From a checkpoint of a small contrastive image-text model.
Model: 7.91M parameters, 64-pixel images, encoder patch size [4, 4], encoder depths [3, 3, 3], encoder widths [64, 128, 256], text encoder width 192, text encoder layers 7.
Training: 6000 steps, batches of 512.
Data: trained on photos with spoken descriptions (Open Images, Localized Narratives), 50862 training examples, 60.4 epochs.
Rows from block 4 of the text encoder, named by matrix and row number. Rows with one number belong to one neuron. Each number is 500 + 50 x the weight over its row's rms, rounded and kept within 0 to 999. All counts start at 0. Numbers have three digits each. After the name is the row's rms in percent of the matrix's.
# fc1: MLP up (text_encoder.blocks.4.mlp.fc1.weight, 1152x192), inputs 0-31
# fc2: MLP down (text_encoder.blocks.4.mlp.fc2.weight, 192x1152, transposed), outputs 0-31
fc1.236 234:513539525511629534390496412573503477527401498500361499594509421427500502455528535535526453513517
fc2.236 211:574500535457474497509500516481485568523601508499470533586488370501506490432499513498503489503500
fc1.238 229:461472464490619505425497495610569566485557486512513502475512510479632511495492521506432489569514
fc2.238 208:533498628542493477518500573492496445507499505507664492505521501491541570505480416495480506488463
fc1.242 169:370513433545497528489501456500433442439503516479500472560663551533575674463421540491601496514468
fc2.242 176:515500494515491511487527519508509505540509411501260493501502502441496429547500513609435512500499
fc1.245 224:445490499434571529508449481495504492490474556494563553484401438553499386431528522517392591551486
fc2.245 214:500372508524475608429518514499485464554566469467686475490501406508458489523568474501626499502546
fc1.259 197:520504448544552448549488589539481482420475505494429495511542400489601433518453496424561495461483
fc2.259 185:485518512471451500465459562611474505501370527477648490533492507508482499513497513471499504499489
fc1.260 040:484429431495485471500620495502481553521507328469618596612572527492390500889466521477567506510508
fc2.260 087:500580500501510500496500500507499501500500841503400499500415501505500502000491498502503500498516
fc1.264 007:500500500499500500500500500500500499498500500500499500500501500500500500500499499501500500501500
fc2.264 009:500500499500500501500499500500500500500500500500500500500500500500500500498500500500500500499500
fc1.267 143:583548510529611513517535490535465473489526512436476506470579528478452500453474499511521471504489
fc2.267 263:491502526424500520499513501497503499474510464493499487501499518501486497495516534484501517500502
fc1.274 248:498511522502503457534472501507506431552520549424492441531547581499460443443500563541472505374478
fc2.274 219:515446433680458430539487467573510506508501507561505552363402516531566460498500530479502437558498
fc1.277 233:507543420494557500543400515457686432526506470498475503564539573481501499502501581479500526471518
fc2.277 208:496546507433562478536430492494506441491548493519502502392497487506488540494518434493604516371415
fc1.278 012:500500500500500498500500501500500500500503502499500502499500501500500499508500500499498500500500
fc2.278 028:500500500500500500500500500500500500500500500500500500500500500500500500500500500500500500500500
fc1.279 219:549500504411611537496532452368523465531583526480434525538505482492521460522617498521463511465500
fc2.279 209:610475421494502555456518512506469495406453528501786510517515550418463540539466397516498477557377
fc1.284 061:543515552487501526483547514491506502502372469571501529508505543497506497494482523574503489493465
fc2.284 108:478505481482499497502504492500513495499519483488515500500485498500497500501501530515497499501500
fc1.286 147:476559498363507518457493471487649648552500417575456532389516450478389489479440498543504422477499
fc2.286 156:501511622499492461496499383503562573582500507499382486490485498502501473571810505520519497500499
fc1.288 181:473563515564509514468387517285479504469508494461559507500504497602497532496454508492515517577533
fc2.288 162:500520496588494466479520487523507457639497505501462504504500431523501505505411522555500503499542
fc1.303 138:508452501550530521599499492480407505377468399471510544496491513547484505510514572434429501566506
fc2.303 130:658498504511487503499476396502546511466515592582688500433505431506541526499492552500500406473537
fc1.307 018:498524609504510423498473473484500509514493503475479535500499502499497499501676496391659501499459
fc2.307 042:500500500500501499500500500500500500500500499501500500500500500500500500500342497500500501500499
fc1.310 223:547411565493446500487570511484481488444460552494494483431491549491480381479485499568577443483607
fc2.310 206:504508499474520498463500498502493498513501500558504515560501440482478697464509482496509497503477
fc1.317 006:500500489500500500500500500500500500500500500500500500500500500500500500500500500500500500939499
fc2.317 008:500500500500500500500500500500500500500500500500500500500500500500500500500500500500500500500500
fc1.320 213:508468503523481399492415499487525499475448306499438603468515487540543430543505482404526544580522
fc2.320 218:465514601499499475545563505602509500474516330502498501488531511531615498477500498501501500500498
fc1.321 016:500498503500499465500499501497499496500502498497500523501503496501500498494497500503512479506570
fc2.321 044:500500500500500500500501500500500500500500500500500500500501500500500500500500500500501500500500
fc1.322 254:394555559553527552492467499536540534493498406623516449480500400437541498537562513608502481450523
fc2.322 215:510487481493490421523401636518485488408461523499487542434511521391534646525494551622465510501500
fc1.330 228:492453519366424476500541492546542444456401513476488639511437506565449479492596510544464570411649
fc2.330 192:496525501503491504500506550499478524443495488500498497499438505566429438510505494520499447562444
fc1.332 191:559520411501500533455550542538499516418571635384579520509435527557525486434408493521470478499494
fc2.332 206:414463468435529493514494501485537535493498471536453503497456474444494500503496458498530588500534
fc1.333 117:397513525437499371521558514556430513563556520483470521603539590541457529470515497576540500454563
fc2.333 140:538458491516503565484541492404504461500505506441509500445546477461503540458496465454282454492494
fc1.334 051:517501500500501500499510536500501500500499500500498499521501586500501463503498499410542501554500
fc2.334 148:500500500500500500500500500500534499500500500500500500500500500500500500500500500500500500500500
fc1.338 257:500491582546442499563564446435510515557542498503492436499514634490495535570509510530637471463543
fc2.338 208:496501524498552496468507499470629499489332499605489498460558502525536504500524353500463501502509
fc1.344 127:567546496531496455516501506491482522500506500515524499497534507490531470492508539560503480478505
fc2.344 714:493500500497500500500500500500522492500477500501500500500500402478500500500500507600500500499501
fc1.345 029:595498550509522522479515511545500485475546494468496533446502498500497504521341489433483496492511
fc2.345 082:499503502500500496500500500500501499500500501501500499500499500500500499500500500500500502500500
fc1.346 235:497465494500506457508444389427539511550492547525536517494439441585500505495484520541416535450468
fc2.346 219:501502522514505426494455496432503511533508497500499503489535529512527536451615489527500507478508
fc1.349 240:488437519466549563534496476543539596410537573516499553549497496374464486500495529490497554492542
fc2.349 228:500603522502409498500495500370304526358504500502571497494503497513496509474500494474411483474613
fc1.357 234:489502504508474426415461445483478628659489508516542395548457552491481463497490441463495637498539
fc2.357 189:556406537477540502390468535609471489451494610478416522507505501520495510500530501588526439500505
fc1.362 034:456497552428455463535475519515454530490500410497495497497466486519544495485506510500469502498486
fc2.362 096:499500499499500499499510499499498500500502524500500501500500499500497500501499499500501499498503
fc1.363 249:495479391508515477504555498458534497539496524492462590406518500515572503483405520612497529439594
fc2.363 222:500503499518499480438359474505484513502489528604538485439485526518508426500498499495489512423501
fc1.366 113:507591453492507489440390455506577497453501430524488559616473500500524523501497500504495490630503
fc2.366 119:612475587501516629321486468499470493483501518523525499501497453477548532443492539482499496533478
fc1.375 048:391494501461498479513489500536503449500387497510531500502519520509501522514528625533525465525572
fc2.375 079:514494497491501508470497498501503501471499500483513501519503496500495500493495407480505498499501
fc1.377 194:500500479387545535487570502552517607561490595426515482564553507438524406554566591518531491396564
fc2.377 182:497526476503506505634490502455509498513508511592297470505501419498486501510464499492429536498496
fc1.379 079:492437554468609498510488652475490579463496486496444499605442525503582459440423641510543523500564
fc2.379 099:580528502494309489537498497509488506503500553499541506499494492500500509482481498507412442504497
fc1.387 023:498507500526500517464498521501499502500499498500509498504476498502490501498500494508500501499496
fc2.387 072:500498500500499500501499500500500500500500500500501500500500500500500500500500500500500500500500
fc1.389 070:494512466510575000501522514509505490499565410567502570488428494499493496527447532504493481519421
fc2.389 178:497499505500501999501500500500493499500491500469500492500501501499499500509563500500505500500500
fc1.396 200:489484518484611500491498465462481491409449461377540507522510504626523414577564519494538482494399
fc2.396 189:509454456501587501505453484498371454547686472535505399499486504503499573466488508524394598335490
fc1.397 202:451483442509550489499522523415516497469437499528537508534411498557509505512551463478474495464583
fc2.397 209:502488505504501507517591495515492461490503485462495500514517501500427500501606506574501443461500
fc1.401 182:505500546607413473541501423432505367516502514539442529434499507537522506438432535438482570584519
fc2.401 196:519559528501497497504500457541514511530531505517466499515532497461453501524463519502530511495584
fc1.402 200:518444490431512486541442550579409492550471535473565509461383486547509389561626411498483548501482
fc2.402 190:492486501518315524488503502497509525460469566482516500514611425514492514408418484468547536500559
fc1.410 233:510428531500488494538473505502517517517452515549450516488489536522500480629502496522440497460560
fc2.410 189:471518517499386375494510482494480505434486495477494494501524555491471485506555503627428473584494
fc1.412 198:516439536532459561506501493546528528663500462525408485454579478585524481585505501523489511505497
fc2.412 187:512605474514503511468482506495504500513579499514546522437500498510488397431482499434506465569485
fc1.415 039:498497500502501499501499500499542500504500500501491503500472501501500503502500484497497500500499
fc2.415 081:500500500500500500500500500500500500500500500499500500500500500500500501500500500500500500500500
fc1.419 251:529532449445500540470506517505500499639415499505576500456512546470523490498475503499493483561468
fc2.419 236:528501499503329524498500492500517537679423503508510573500495506580485508363510511498509515488501
fc1.420 013:488501500506500497500498497503504510502504498493543499525501500499500499501500494500565503500501
fc2.420 023:500500500500500500500500500500500500499500500500500500500500500500500500500500500500501500499500
fc1.422 229:482492514590601499495575502520499453508604500490489531533505498492551482498452549635558570489488
fc2.422 249:509545500408492502597557575477485504513494504508501498540460525535496524500500520492500500498497
fc1.427 028:476495516504477501503500580504513500500500500500500492501498496497503499483505500495493500500506
fc2.427 085:500502500501500500500501500501500500500500500500500501500500500500500500500501500500500500500500
fc1.429 011:499500500501500506500495500499502500498503494501500499500500500498500500480501000500502499503501
fc2.429 028:500500500500500500500500500500500500500500500500500500500500500500500500500500999500500500500500
fc1.432 235:540491483558517419478503491494533596489485498568389520482449506492529513482494542514445475484471
fc2.432 198:501506497441429499498509498499453500497498492497557500464528519507502507524561423467481488410500
fc1.439 141:520547487538388549496613461521519497487507437475511521483512498548498497491511521603434573544497
fc2.439 151:579499480501487532500452450519455503486475508560567519435486511507481495494511511482511617519501
fc1.440 229:463322500556507486496584440606510418561417517504518578498516511560589501548490503539453492410507
fc2.440 214:589511490481487501502488593493580389439483444497525648408442402535583472435520529504475492513451
fc1.441 029:503495500613490502556500517493465584497505484531504500492667512488498486454464499455500500549498
fc2.441 041:575505499371498502507502499503495491500502488501492500488493499503500499508500502499498500508783
fc1.442 029:513527482502502524506497413505493504496486484521560453504512500498501533505506515391641500505523
fc2.442 072:497501500500496502501500500500499499500468500500499504500500500513499500500500500501505500500500
fc1.443 022:493513513499464368490502455489494630511497500504499496510632533605520498467426400501519507499504
fc2.443 050:498499500500500500500501501502500500502500499500499500500500500500500500499500500500500500501500
fc1.445 234:501446434549439500492525551525510552503509470482461536478484419568513493501547507514557500511548
fc2.445 204:481534495490543491515492540562538474563495469528495516580478500465478506500486420500499391572415
fc1.450 267:473487467573511501488492550520585487652465444504497491503485493554467536442507506462437541479524
fc2.450 246:496528411506496494490428374553499551411612494503419451499496367496537507546500599478578491503503
fc1.456 242:448495545520485498529499559429515535428510524489561502603413459503511565501500541409472476476480
fc2.456 224:499419589388502524482582535504469500341462511493572537263542460498486466432498478592502507545463
fc1.461 247:492424507430496445421441488424428494531522492462471464455473513423596477486580544557500531565479
fc2.461 235:483524500517444500531497507425441500472498499491462479503481464482481418506520497451498579446499
fc1.462 210:524556520521492501534526536487667535486560531532496435499391429475687516510495459406467502481583
fc2.462 203:481494521543477392490504533544500491531442502507405529497520359479495501500440495510496462520470
fc1.465 027:500502496484500512474505481515508495510503438500500487499498493500496501486501501493496507500528
fc2.465 075:500500500500500500500500500500500500500500500500500499500500502500500500501500500500500503500499
fc1.469 041:510503508521504547463469524469496502498533498500508491509480509521490493487507489527501508508494
fc2.469 137:500492500500499519500499500500500500500498505499500499501500500501505500500499500500505500502500
fc1.472 154:531482573471505496508489565465446468477486501494489435608483543471559578456531554531542521509502
fc2.472 193:463500483553500512495500500500507518557497477479563507501500500425448512554495528498469500509484
fc1.473 007:500505497497500499501505504497499500529501500500494501500501499505499497447500490552500506500512
fc2.473 021:500500500500500500500500500500500500500500500500500500500500500500500500500500500500500500500500
fc1.477 189:445566473533464490602453442523481413465530490485470604544437525617534579515579522502547502519488
fc2.477 192:514422499491413536483647505490540491510466553477483466495505485481499491505485500503531456646624
fc1.481 013:499500500501500510500492500499506500498507493501500500500501500498500500462501000500498499503502
fc2.481 032:500500500500500500500500500500500500500500500500500500500500500500500500500500999500500500500500
fc1.494 008:500500500500500458500500498504500499500500500497500496500500500600501500500539498500500500500500
fc2.494 012:500500500500500500500500500500500500500500500500500500500500500500500499500499500500500501500500
fc1.500 224:527536509514501507487471486533527632491547499493504476520507377484621499512621412469450529513514
fc2.500 228:491499475500363432500492565501513631490495503502498510484505473493487482496516494502513483501478
fc1.504 021:500496500500500498499499500502551492500500500498497787499502500501500502502500500499499497500500
fc2.504 068:500500500500500500500500500500500500500500501500500500500500500500500500500500500500500500500500
fc1.505 017:499499504502497501500500498503500501500500501500500500501500497498504500498500500499501500500501
fc2.505 042:500501500500500501500500500501500500500500500500500501500500500500500500500500500500501500500500
fc1.506 218:530564558527497497571504521499555540521506452493545547419535487513490416448444587576435544564454
fc2.506 190:502460471500631567498469503458496455486384510513512593347493502479471485501497487500491520498471
fc1.507 009:500500500500500500500500500500500500500500500500500500500500500500500499500500500500500500500500
fc2.507 014:500500500500500500500500500500500500500500500500500500500500500500500500499500500500500500500500
fc1.508 251:456651497412440494496501418524596448488484543501518484535496543481437496526552492472423512503494
fc2.508 264:588562598505519528654501498481364495494560464497515500420528516495495512500500496500510500493520
fc1.509 178:514477369497495525501534501496435532388432517502478643491460521508403528513421468578594533440538
fc2.509 169:569511509475501517499488458504576529447391560520447497464472451496456508545540505462496500497500
fc1.510 237:358438491544532532501538489529481511448440524390442503536410472488529513547495453466500509503602
fc2.510 194:577502494395501494501405512504510497473500429496501460550503658565475430483572475501456513500509
fc1.517 028:520520516494483439511525498495460496505505498494499534510504510501500460490496501507523467513608
fc2.517 077:500500505500500499498502500500500501501500500500501500500501500500500498500500505499501500500500
fc1.521 235:416409512540509536485477522453521494486511432526486572419477480484553522527540653514466544410509
fc2.521 220:498534460561465441430493512498586496504503499494501495524501499504505503531488419508607499475501
fc1.522 116:476546659487504489479525589448510530485453485493501429490512504454572514512500564501613487392429
fc2.522 118:466494373478414472414507515523354503499501501487544500675500524593505585541497507499451486457461
fc1.523 264:510499478498506530504409516618512448420428432493440463477437468459503544498513469441489484408485
fc2.523 218:503510542585500545496550501493510423531469393501500499486500514508480515628503479498493365542500
fc1.526 005:500500501500500500500500501500500501500500500500500500500500500500500500500511500500500500500500
fc2.526 008:500500500500500501500500499500501500500500500500500500500500500500500500500500500500500500499500
fc1.529 219:488542590493527574517526397492456437502514505574512504515525508530511575466521607505498463498420
fc2.529 203:503544458526500407524499556510502545494573485507550495477562406434497501498446506503501501506548
fc1.530 017:500484503500508493499502502498446499503476505500493536502520493503526500487494501502514500506500
fc2.530 042:499500500500501499500500500499501500500500500500501500500500501500499501500500500500500501500500
fc1.536 260:590473559496447464535496532500458526401441384573410534476600523502500611506500474495529498503516
fc2.536 232:515500500558505404474501470500487390500514640460427447551447472499522500504525444447503468455491
fc1.541 204:487580393422535499500584537517504496519498498462452498590509549556546426517420561491514518485494
fc2.541 209:533305475526547516485523494481536552512501375498504500501500533473506537711543545478498350610483
fc1.544 020:499502489499432476481495509450498497541501500504501999499495497503535544500499486499500509498501
fc2.544 051:501500501500501500500500500500500503500500500500499000500500500497500500500500500500500500500500
fc1.546 211:486447575499516502431498486466489591406497539485462410554450442516532450489548627412505539484547
fc2.546 214:549586503504449484399479500426504472500499556454490379497471501521606503434498495515500502497501
fc1.547 208:464533519517544546457528577513477458449537428553498470470561499523478396640518453476458483508438
fc2.547 170:504541442438534486503491453508485498493511439501563588488542513345499566500520474508467625468396
fc1.548 240:485488531484543505538499532498518556514524385490390556319484414521549578524530478581535540520465
fc2.548 238:492449489461510501486487502641499408531491503517505497647507597501541499485501440504493497489476
fc1.549 270:528485559497422520499479536389511588411456557455444519499487476512556492504640556520504600487459
fc2.549 240:461410565375496583508530522480524647509491501551496502499501521511501467503502509460500496556752
fc1.552 212:479592522505552496503458525513480501451523419447496481463499574485549476509507571614556487369450
fc2.552 213:488498622485505512465473443511457418491616485533501535434510525519511516490501445528560505494496
fc1.553 243:503464506478546490442532393486420545512604399516428536671450412630500461528536458553523513505445
fc2.553 221:444527519483563419493501500518541504340388501498502494494569558487305493465504503523498638526495
fc1.557 043:479488500499433500500432501442491500371513524508448500512536493396548494501484461498507504500489
fc2.557 109:500501499502501499500501500500500501573500500498498499501500503527501500483500500499501502501501
fc1.562 229:501475426526402520509385497548444517453502436544511604511488420549491509466552377552545522500512
fc2.562 262:500470500514444497504475459541508497499493502472372384475262501501503515510498492491504472507495
fc1.565 009:500500500500500500499500500500501500500500500500500500500500500501500500500500500500500500500500
fc2.565 014:500499500500500500500500500500500500500500500500500501500500500500500500500499500500500500501500
fc1.574 053:500478425496505444482497492533537496488501493501461507500420528502521486498512487498522504483527
fc2.574 126:481500500500499501497504511485501502500500499501500501502501487493500499505499502500501504504499
fc1.575 099:517514444513514506495494486411521497464561519555443525480455496487529442483489511404496507502503
fc2.575 111:607467485424500508491512354464499549490487495570511513499503421495500493493511629545502407499615
fc1.576 008:500500500500500500500501500500500500500500500501500500500500500500499500500500501500500500500502
fc2.576 014:499500500500500501500500500500500500500500500500500500500500500500500500500500500500500500500500
fc1.585 205:535534454506547497508407477547514565483444478487488444544497428502534381506483495456425478499462
fc2.585 170:507497524499532534559426614501535381499554499515467487561488507498398560505507506489500499260504
fc1.586 055:587397501560496420457399498374587506508520403509466508448504467508513491580502499481509505493366
fc2.586 136:444499500500495510520507500534500500501500516484499500500501508501500499500500503520493501499574
fc1.588 009:500500500500500500500500500500500500500500500500500500500500581500500500500500500500500500500500
fc2.588 008:500500500500500500500500500500500500500500501500500500500500500500500500500500500500500500500500
fc1.591 270:549512507475473558469482546507662488508511544448483521615440500489550497528482502503500470511501
fc2.591 259:400498506506500484589500395500435455562514470461473517510502514484495511468501500506447509511434
fc1.592 023:500496500500500500500499500500512492500501500499500776500502500501500501502500500499500498500500
fc2.592 065:500500500500500500500500500500500500500500501500500500500500500500500500500500500500500500500500
fc1.593 011:473500498467501499509505499474500498501499500547520469501501501505503491500499500498489503502523
fc2.593 026:500500499500500501500500498500500500500500500500500500500501500500500500500500500500500500500500
fc1.597 240:520396522491416457410508513528509575489605533504481513516376551375540450552503516577486750523591
fc2.597 201:515502482499507486465674489534501377470502529349602524511579489670494500312504500399571473539577
fc1.601 093:454619569517540383505503491559521500484500500486501538392469541443386450434504525580503490479638
fc2.601 117:499500666500500500502501500498500499503500498502499500499500500503501502500500498500500502500500
fc1.603 229:539494494481499547492502499518504562496512496494559477444507462508527510487389404509495530426455
fc2.603 172:516458499476568424520462499506352530507534507529499487475352478585435501503499497500495509483543
fc1.607 273:502388562500492504471542411473494491515494456523449497517410450508442512512600629446601437512503
fc2.607 247:473520511404465502499502607485539495472487493490507498493500565503535501503456499523526500422502
fc1.610 018:375539474498501501509500475501505495532504514517632492504501570503494498489502503480521552337540
fc2.610 043:501500500499500500500499500500499499500500500500500500500500501501500500500500500500500500500500
fc1.611 158:500554482499398476535513456476503520601508514522500486509483507508515500497425430498462464556510
fc2.611 150:637499501529532502500502419502502492440500529569500539592496464493509572467512475504530415500394
fc1.613 027:329482499484433354501513501438474506530499502515463508501497509606542519497469500501450500512501
fc2.613 053:938500499499501523497501500500499500503500497493501499499542500431500511499500500493505477492507
fc1.617 193:499619564487473354499541635452497412494499560481499502516545492440522475523665475489553517498562
fc2.617 175:492503498474454422506441498450470500678496354601482346501500504494538495534510487447364510515500
fc1.621 212:502440563420569533478523485504477391504476442585532621519499592506504595623449512524465514503459
fc2.621 195:503496516586433499497538519427498327501478504571460527481507414527502500500470452505470367501470
fc1.622 209:477495629446374499514436559408586501401465468494491590512490564599468542453527499475598501474489
fc2.622 196:537497494488499501501513486428396521554501490470499451563509500499498460501479670600490564502503
fc1.624 026:498500500500500499499498500502504484500506453499491664501492501501509503504499499497499497501500
fc2.624 119:500500500500500500500500500500500500500500500500500500500500500500500500500500500500500500500500
fc1.625 271:468483499564469515491452491512493599499373461515468638498536545484450387466451493363529495478447
fc2.625 258:534530458502548499500527516476503546464499595469655465542457497501559356499504559461389484578507
fc1.626 170:461492485348554434583470532413498528559524519560496523511447581499496413471479510437454451504491
fc2.626 160:553567384492549500500497499495502489509495500497653458531495489497500338468500515498463437525565
fc1.628 060:487459500490354405509504493497414502511481464478493480418510545505564471516528508636540482650576
fc2.628 102:503454504514501508500500504497490486499509499495499500667502468501496501502498517476516496501430
fc1.629 180:476460464457521517561474570517458651464475424550517507506500489486437501434564498489524481490434
fc2.629 186:493493515584499490558481509518314471455486450492500527506511480520497535500432420484507499543589
fc1.633 172:491491428503481550729424463443516338551458494498434525606483496565542513483492492537504680408502
fc2.633 188:585508516505494473498504514549498565506542505402637645424561531494388501497500546567501486471447
fc1.635 267:543487386503485463446534525474585562500544464436545546351546485377581477510570451373428508508500
fc2.635 208:513513461562527501508433500468501467524482568496489542529492500562496498502442573506517547506494
fc1.641 265:478405530497514481505504499394595519475426423529455552523565460502417454502540531501429550393499
fc2.641 227:504481517541498509500500499496503508659501500498427503392528553591443509546502479503497507502594
fc1.647 219:482501451493505531580611506470486503415567454545505435566450550344504413513408505464495505474522
fc2.647 195:456498582345551540433496511451498489504500427508502482482455477447406417407493510546499540496444
fc1.649 260:500507507452499509531500500496534386518499426423495528638468526538520479527531444391493531524497
fc2.649 241:521528500496417509509478480504567433563500501515360598534394424497497501492504502520532470501496
fc1.656 215:576464436360480390670498505545499527419533491481497573428362590412514501447518449479506524504528
fc2.656 170:499475544588490557498494659491499513503491447503494527517528508500510547552499504400495490497503
fc1.657 227:577504463441571545435499438408490484461530516500420488504466494560532471547530501462541485484515
fc2.657 192:484555554487559505512521455402478457500496508496527502659481684501547510500482474518507518511504
fc1.661 034:525527490516500569513510628472448708500344495522512500444519699509485493441496502451530626500502
fc2.661 167:499500500500500500500500500500500500500391500500500500500500614500500500500500500500500505500500
fc1.663 207:553609498500502364452459540428496504424370498477471528445471429506438524502564511465536481518541
fc2.663 178:496556511548495500670506501491507504517509499693494308511502504515479542447522508496453526510509
fc1.665 164:497471551500528463541543494508542576450517469428443569504533474561540487531471501428581398507504
fc2.665 143:505494495501487466499504416497499632500491486489495536495501497500534494510494498500514502510498
fc1.667 236:386504525508502457505469511530514493576499494545448516499500514545431546484581496484571539448592
fc2.667 201:530471428501614495484499511538532465427506496455489499499499474559568570469513450543497461636476
fc1.675 234:399464423432551474479555553495502505520553464519529539497465491542504524500523498495490494503500
fc2.675 226:504617648499502418551500508489504453457476517498497538518557498466473523470495512497498521501480
fc1.678 036:509502459495500473494511484495494504503546505510499501515496425491505494493504510459504512508492
fc2.678 058:498500499500500500508497498500500540500500500500500499499501604502500499504501493499501497498501
fc1.683 192:504544347493496482502494450446563524496514532518472511514514597423350539463512495541566463507488
fc2.683 192:501478514403529463441489443526497493501512419452500442465501512597493476436497495485495499497436
fc1.686 029:498493500500500499499479500501502482500512501499487608510476501501515504503499499497497498500500
fc2.686 137:500500500500500500500500500500500500500500500500500500500500500500500500500500500500500500500500
fc1.687 211:445550488494497497496482578511457498365481427520518516527437459492549455495491505466499471496506
fc2.687 193:547477512601508554482508487499499500497493505531515498500482526502487499499422499500437470502469
fc1.696 219:567473486497501611455501483434526518499458442495529649502499500564471492547499470502617563494415
fc2.696 200:550496515500516495510415481689500483474533499502512500517604513497516516478559500490433517450481
fc1.701 010:500499501500500469498500499499501567502500500500501500500574499623500500481492494502509502500500
fc2.701 020:500499500500500500500500500500500500502500500500500500500500500500500500499500500500501500500500
fc1.702 053:467462542499517500475513500484451531507560491498514504497500502440507367486494483483565499480538
fc2.702 139:509500500489506507499496502506500500503504500501499509498578500499500543492500486495461500504499
fc1.703 255:543463504490582565429563501428491507481465493513498541618500411507555472458565453454500644341456
fc2.703 229:523605499499562494504466453306545530486495435513526510502620513514548500560486501504511477504356
fc1.704 021:503489492500500509503506499488532521494505502408497499550583474493501457494519499513439434512545
fc2.704 053:501500500500499501500499501501500500499500500657502500501500500500500500500500500500500500499501
fc1.707 206:434533476493411442502467498516480465524501549452495501545475482511466409514597561525474500499483
fc2.707 173:509484518401505493510527504516535575521500453495525505525502468347369500395476439497462489501490
fc1.710 143:511532488413496464629507465415401498528502504491495517495420507463552500479432463538502554563504
fc2.710 209:503509496499534492327501520493501497483507520498461467559500504493483611503535520500503499517474
fc1.712 272:440486503519497499514527412515552552491505533600476491478503516443515356503480559482502532484469
fc2.712 205:554504518505409500364440617497505401499548537500551586499501489502514503496493508489564499495503
fc1.721 249:515501499614485500497586509614538507566579491509364488385432395516578547530500544483495583505506
fc2.721 191:501555482402501513539500418491496503501455515461499500515506521491545504513497512585491497500502
fc1.733 172:468433542508462522535463485427508445524489514543413519486493488497444483428513534512499494509473
fc2.733 267:507500500425519488470500500397500508505502524506502487530503516499512497503502499465474500501507
fc1.734 134:491512507507501527606487453489391478550536461500500385538461503507504512428516483504521494546478
fc2.734 219:500501500509492500497494539501509480445502511499502510504491498488502541532503499577457499499488
fc1.740 012:500500499500500498504499501490500499500501500502500999501497500500500499500500502500500500501500
fc2.740 023:501500500500500500500500500500500502500500500500500000500500500500500500500500499500500500500500
fc1.744 242:530441484471502500501475480407552512410441537513509532503553570566503483508484501418416562461477
fc2.744 225:522541476566479482395533500649502517634503478495379498541458505256499515490496524515475503507367
fc1.750 183:488492500520460479507496492556552525488476522487464441421459580422510492578573502598508489481498
fc2.750 166:502486505557543514500592449514501501625509530520499501598500495501506501462422504500499488520501
fc1.752 005:500500500500500500500500500500500500500500500500500500500500500500500500500500500500500500500500
fc2.752 008:500500500500500500500500500500500500500500500500500500500500500500500500500500500500500500500500
fc1.753 023:496499500499499500499503499500499501500497500500500493501497500499502499498500501516493502501502
fc2.753 050:500500500500500500500500500499500500500500500500500500500500500500500500500500500500500500500500
fc1.754 077:501483365499465379492425455500489500490511360412500508510499509532547497498497499539589501424472
fc2.754 104:517498495499479495500543501501479509417503535500508479492497502502444500503496499500524489503513
fc1.756 013:498500500500500499500499499501500500500499500500500500500500500500500500500500452500488500500500
fc2.756 012:500500500500500500500501500500500500500500502500501500499500500500496500500500500500500500498500
fc1.758 136:511549464499463510499426481499497534500533432492452466640554484477478492498479499570529569490425
fc2.758 157:487470525557500501498528496608429434607505499492674467486503537503499536504497398511427436487500
fc1.767 057:441453576502422517490512462493519556496497482474333474447360501530596500486529499549438517508530
fc2.767 134:512500500500500500500502501499500499500502498499584501501541499498500449499501500497495498498491
fc1.770 057:495448388502384513504495519496509452436485471498510493501498402494508496486529495456510491533495
fc2.770 106:500503496500499508501500499494495499500500503498507508500502682491501508482500444498542500489521
fc1.774 186:520583436591514513557452591443535552496517453549500497508658523464510456535481559444474464528468
fc2.774 183:528547485474443494515371510480514505501596499514570520435502509524501493497475513501480443505517
fc1.775 247:434503555496485545500431457558502464493514441510450593494561507473519513519579535530509499500551
fc2.775 206:480493495525416506573499543505493456518511444451501323500510500250499501534524354490584473492500
fc1.776 244:483426500531516517520538553519502430542492474539505521476440473453553469475546493530489633546460
fc2.776 218:526517500477520482461494502433509513451588495477521556544538507517484537502280521517490645511642
fc1.777 211:381436514472498504526459617476481471521552549514408544434531503537503483503544500489515596446501
fc2.777 188:502477507493437500528504507508500490501432463573430507444499519475549576472516532550585522496509
fc1.779 212:512488447395457496476578477483576461505557529483426535497454524502577494515545474615548548481610
fc2.779 209:500500550693459392497500481521422495508457493505476437494539497522498540480449620479501491536571
fc1.781 006:500500500500500500500500500500500500500500500500500500500500500500500500500500500500500500500500
fc2.781 008:500500500500500500500500500500500500500500500500500500500500500500500500500500500500500500500500
fc1.783 238:475468569499479670513522494437553513544546477465502578492500498550514481526463540501453554610468
fc2.783 215:505500437495556535468385567483448495500503501500510527476512451501500390464443516439559522356482
fc1.788 237:486600477421408494507507524495483490486527501441538506487542447540514511549504472511495500480395
fc2.788 217:501505523548500459543503455521517493385503492497559498563502501465425486429501412485521476493527
fc1.790 243:519493395372454501497410516464542568481485490433524458544521488451506513589469565500471574451518
fc2.790 219:554506505637371451499518521361512488540486608532443500439555500500505609453500496500500501656479
fc1.792 219:488459478465464463493486481539561590496461478471547496544538527544567521517519408505449500510433
fc2.792 254:525518469488495528525551520415490487505501495495548466495508488500491401496505505530495499477499
fc1.793 209:518610582534443386513530483465432516535518406553495605594490584502467503483433472527419523490486
fc2.793 442:473495567500500488501501500500500501503500499502501491554502550500500473500501513423511476498504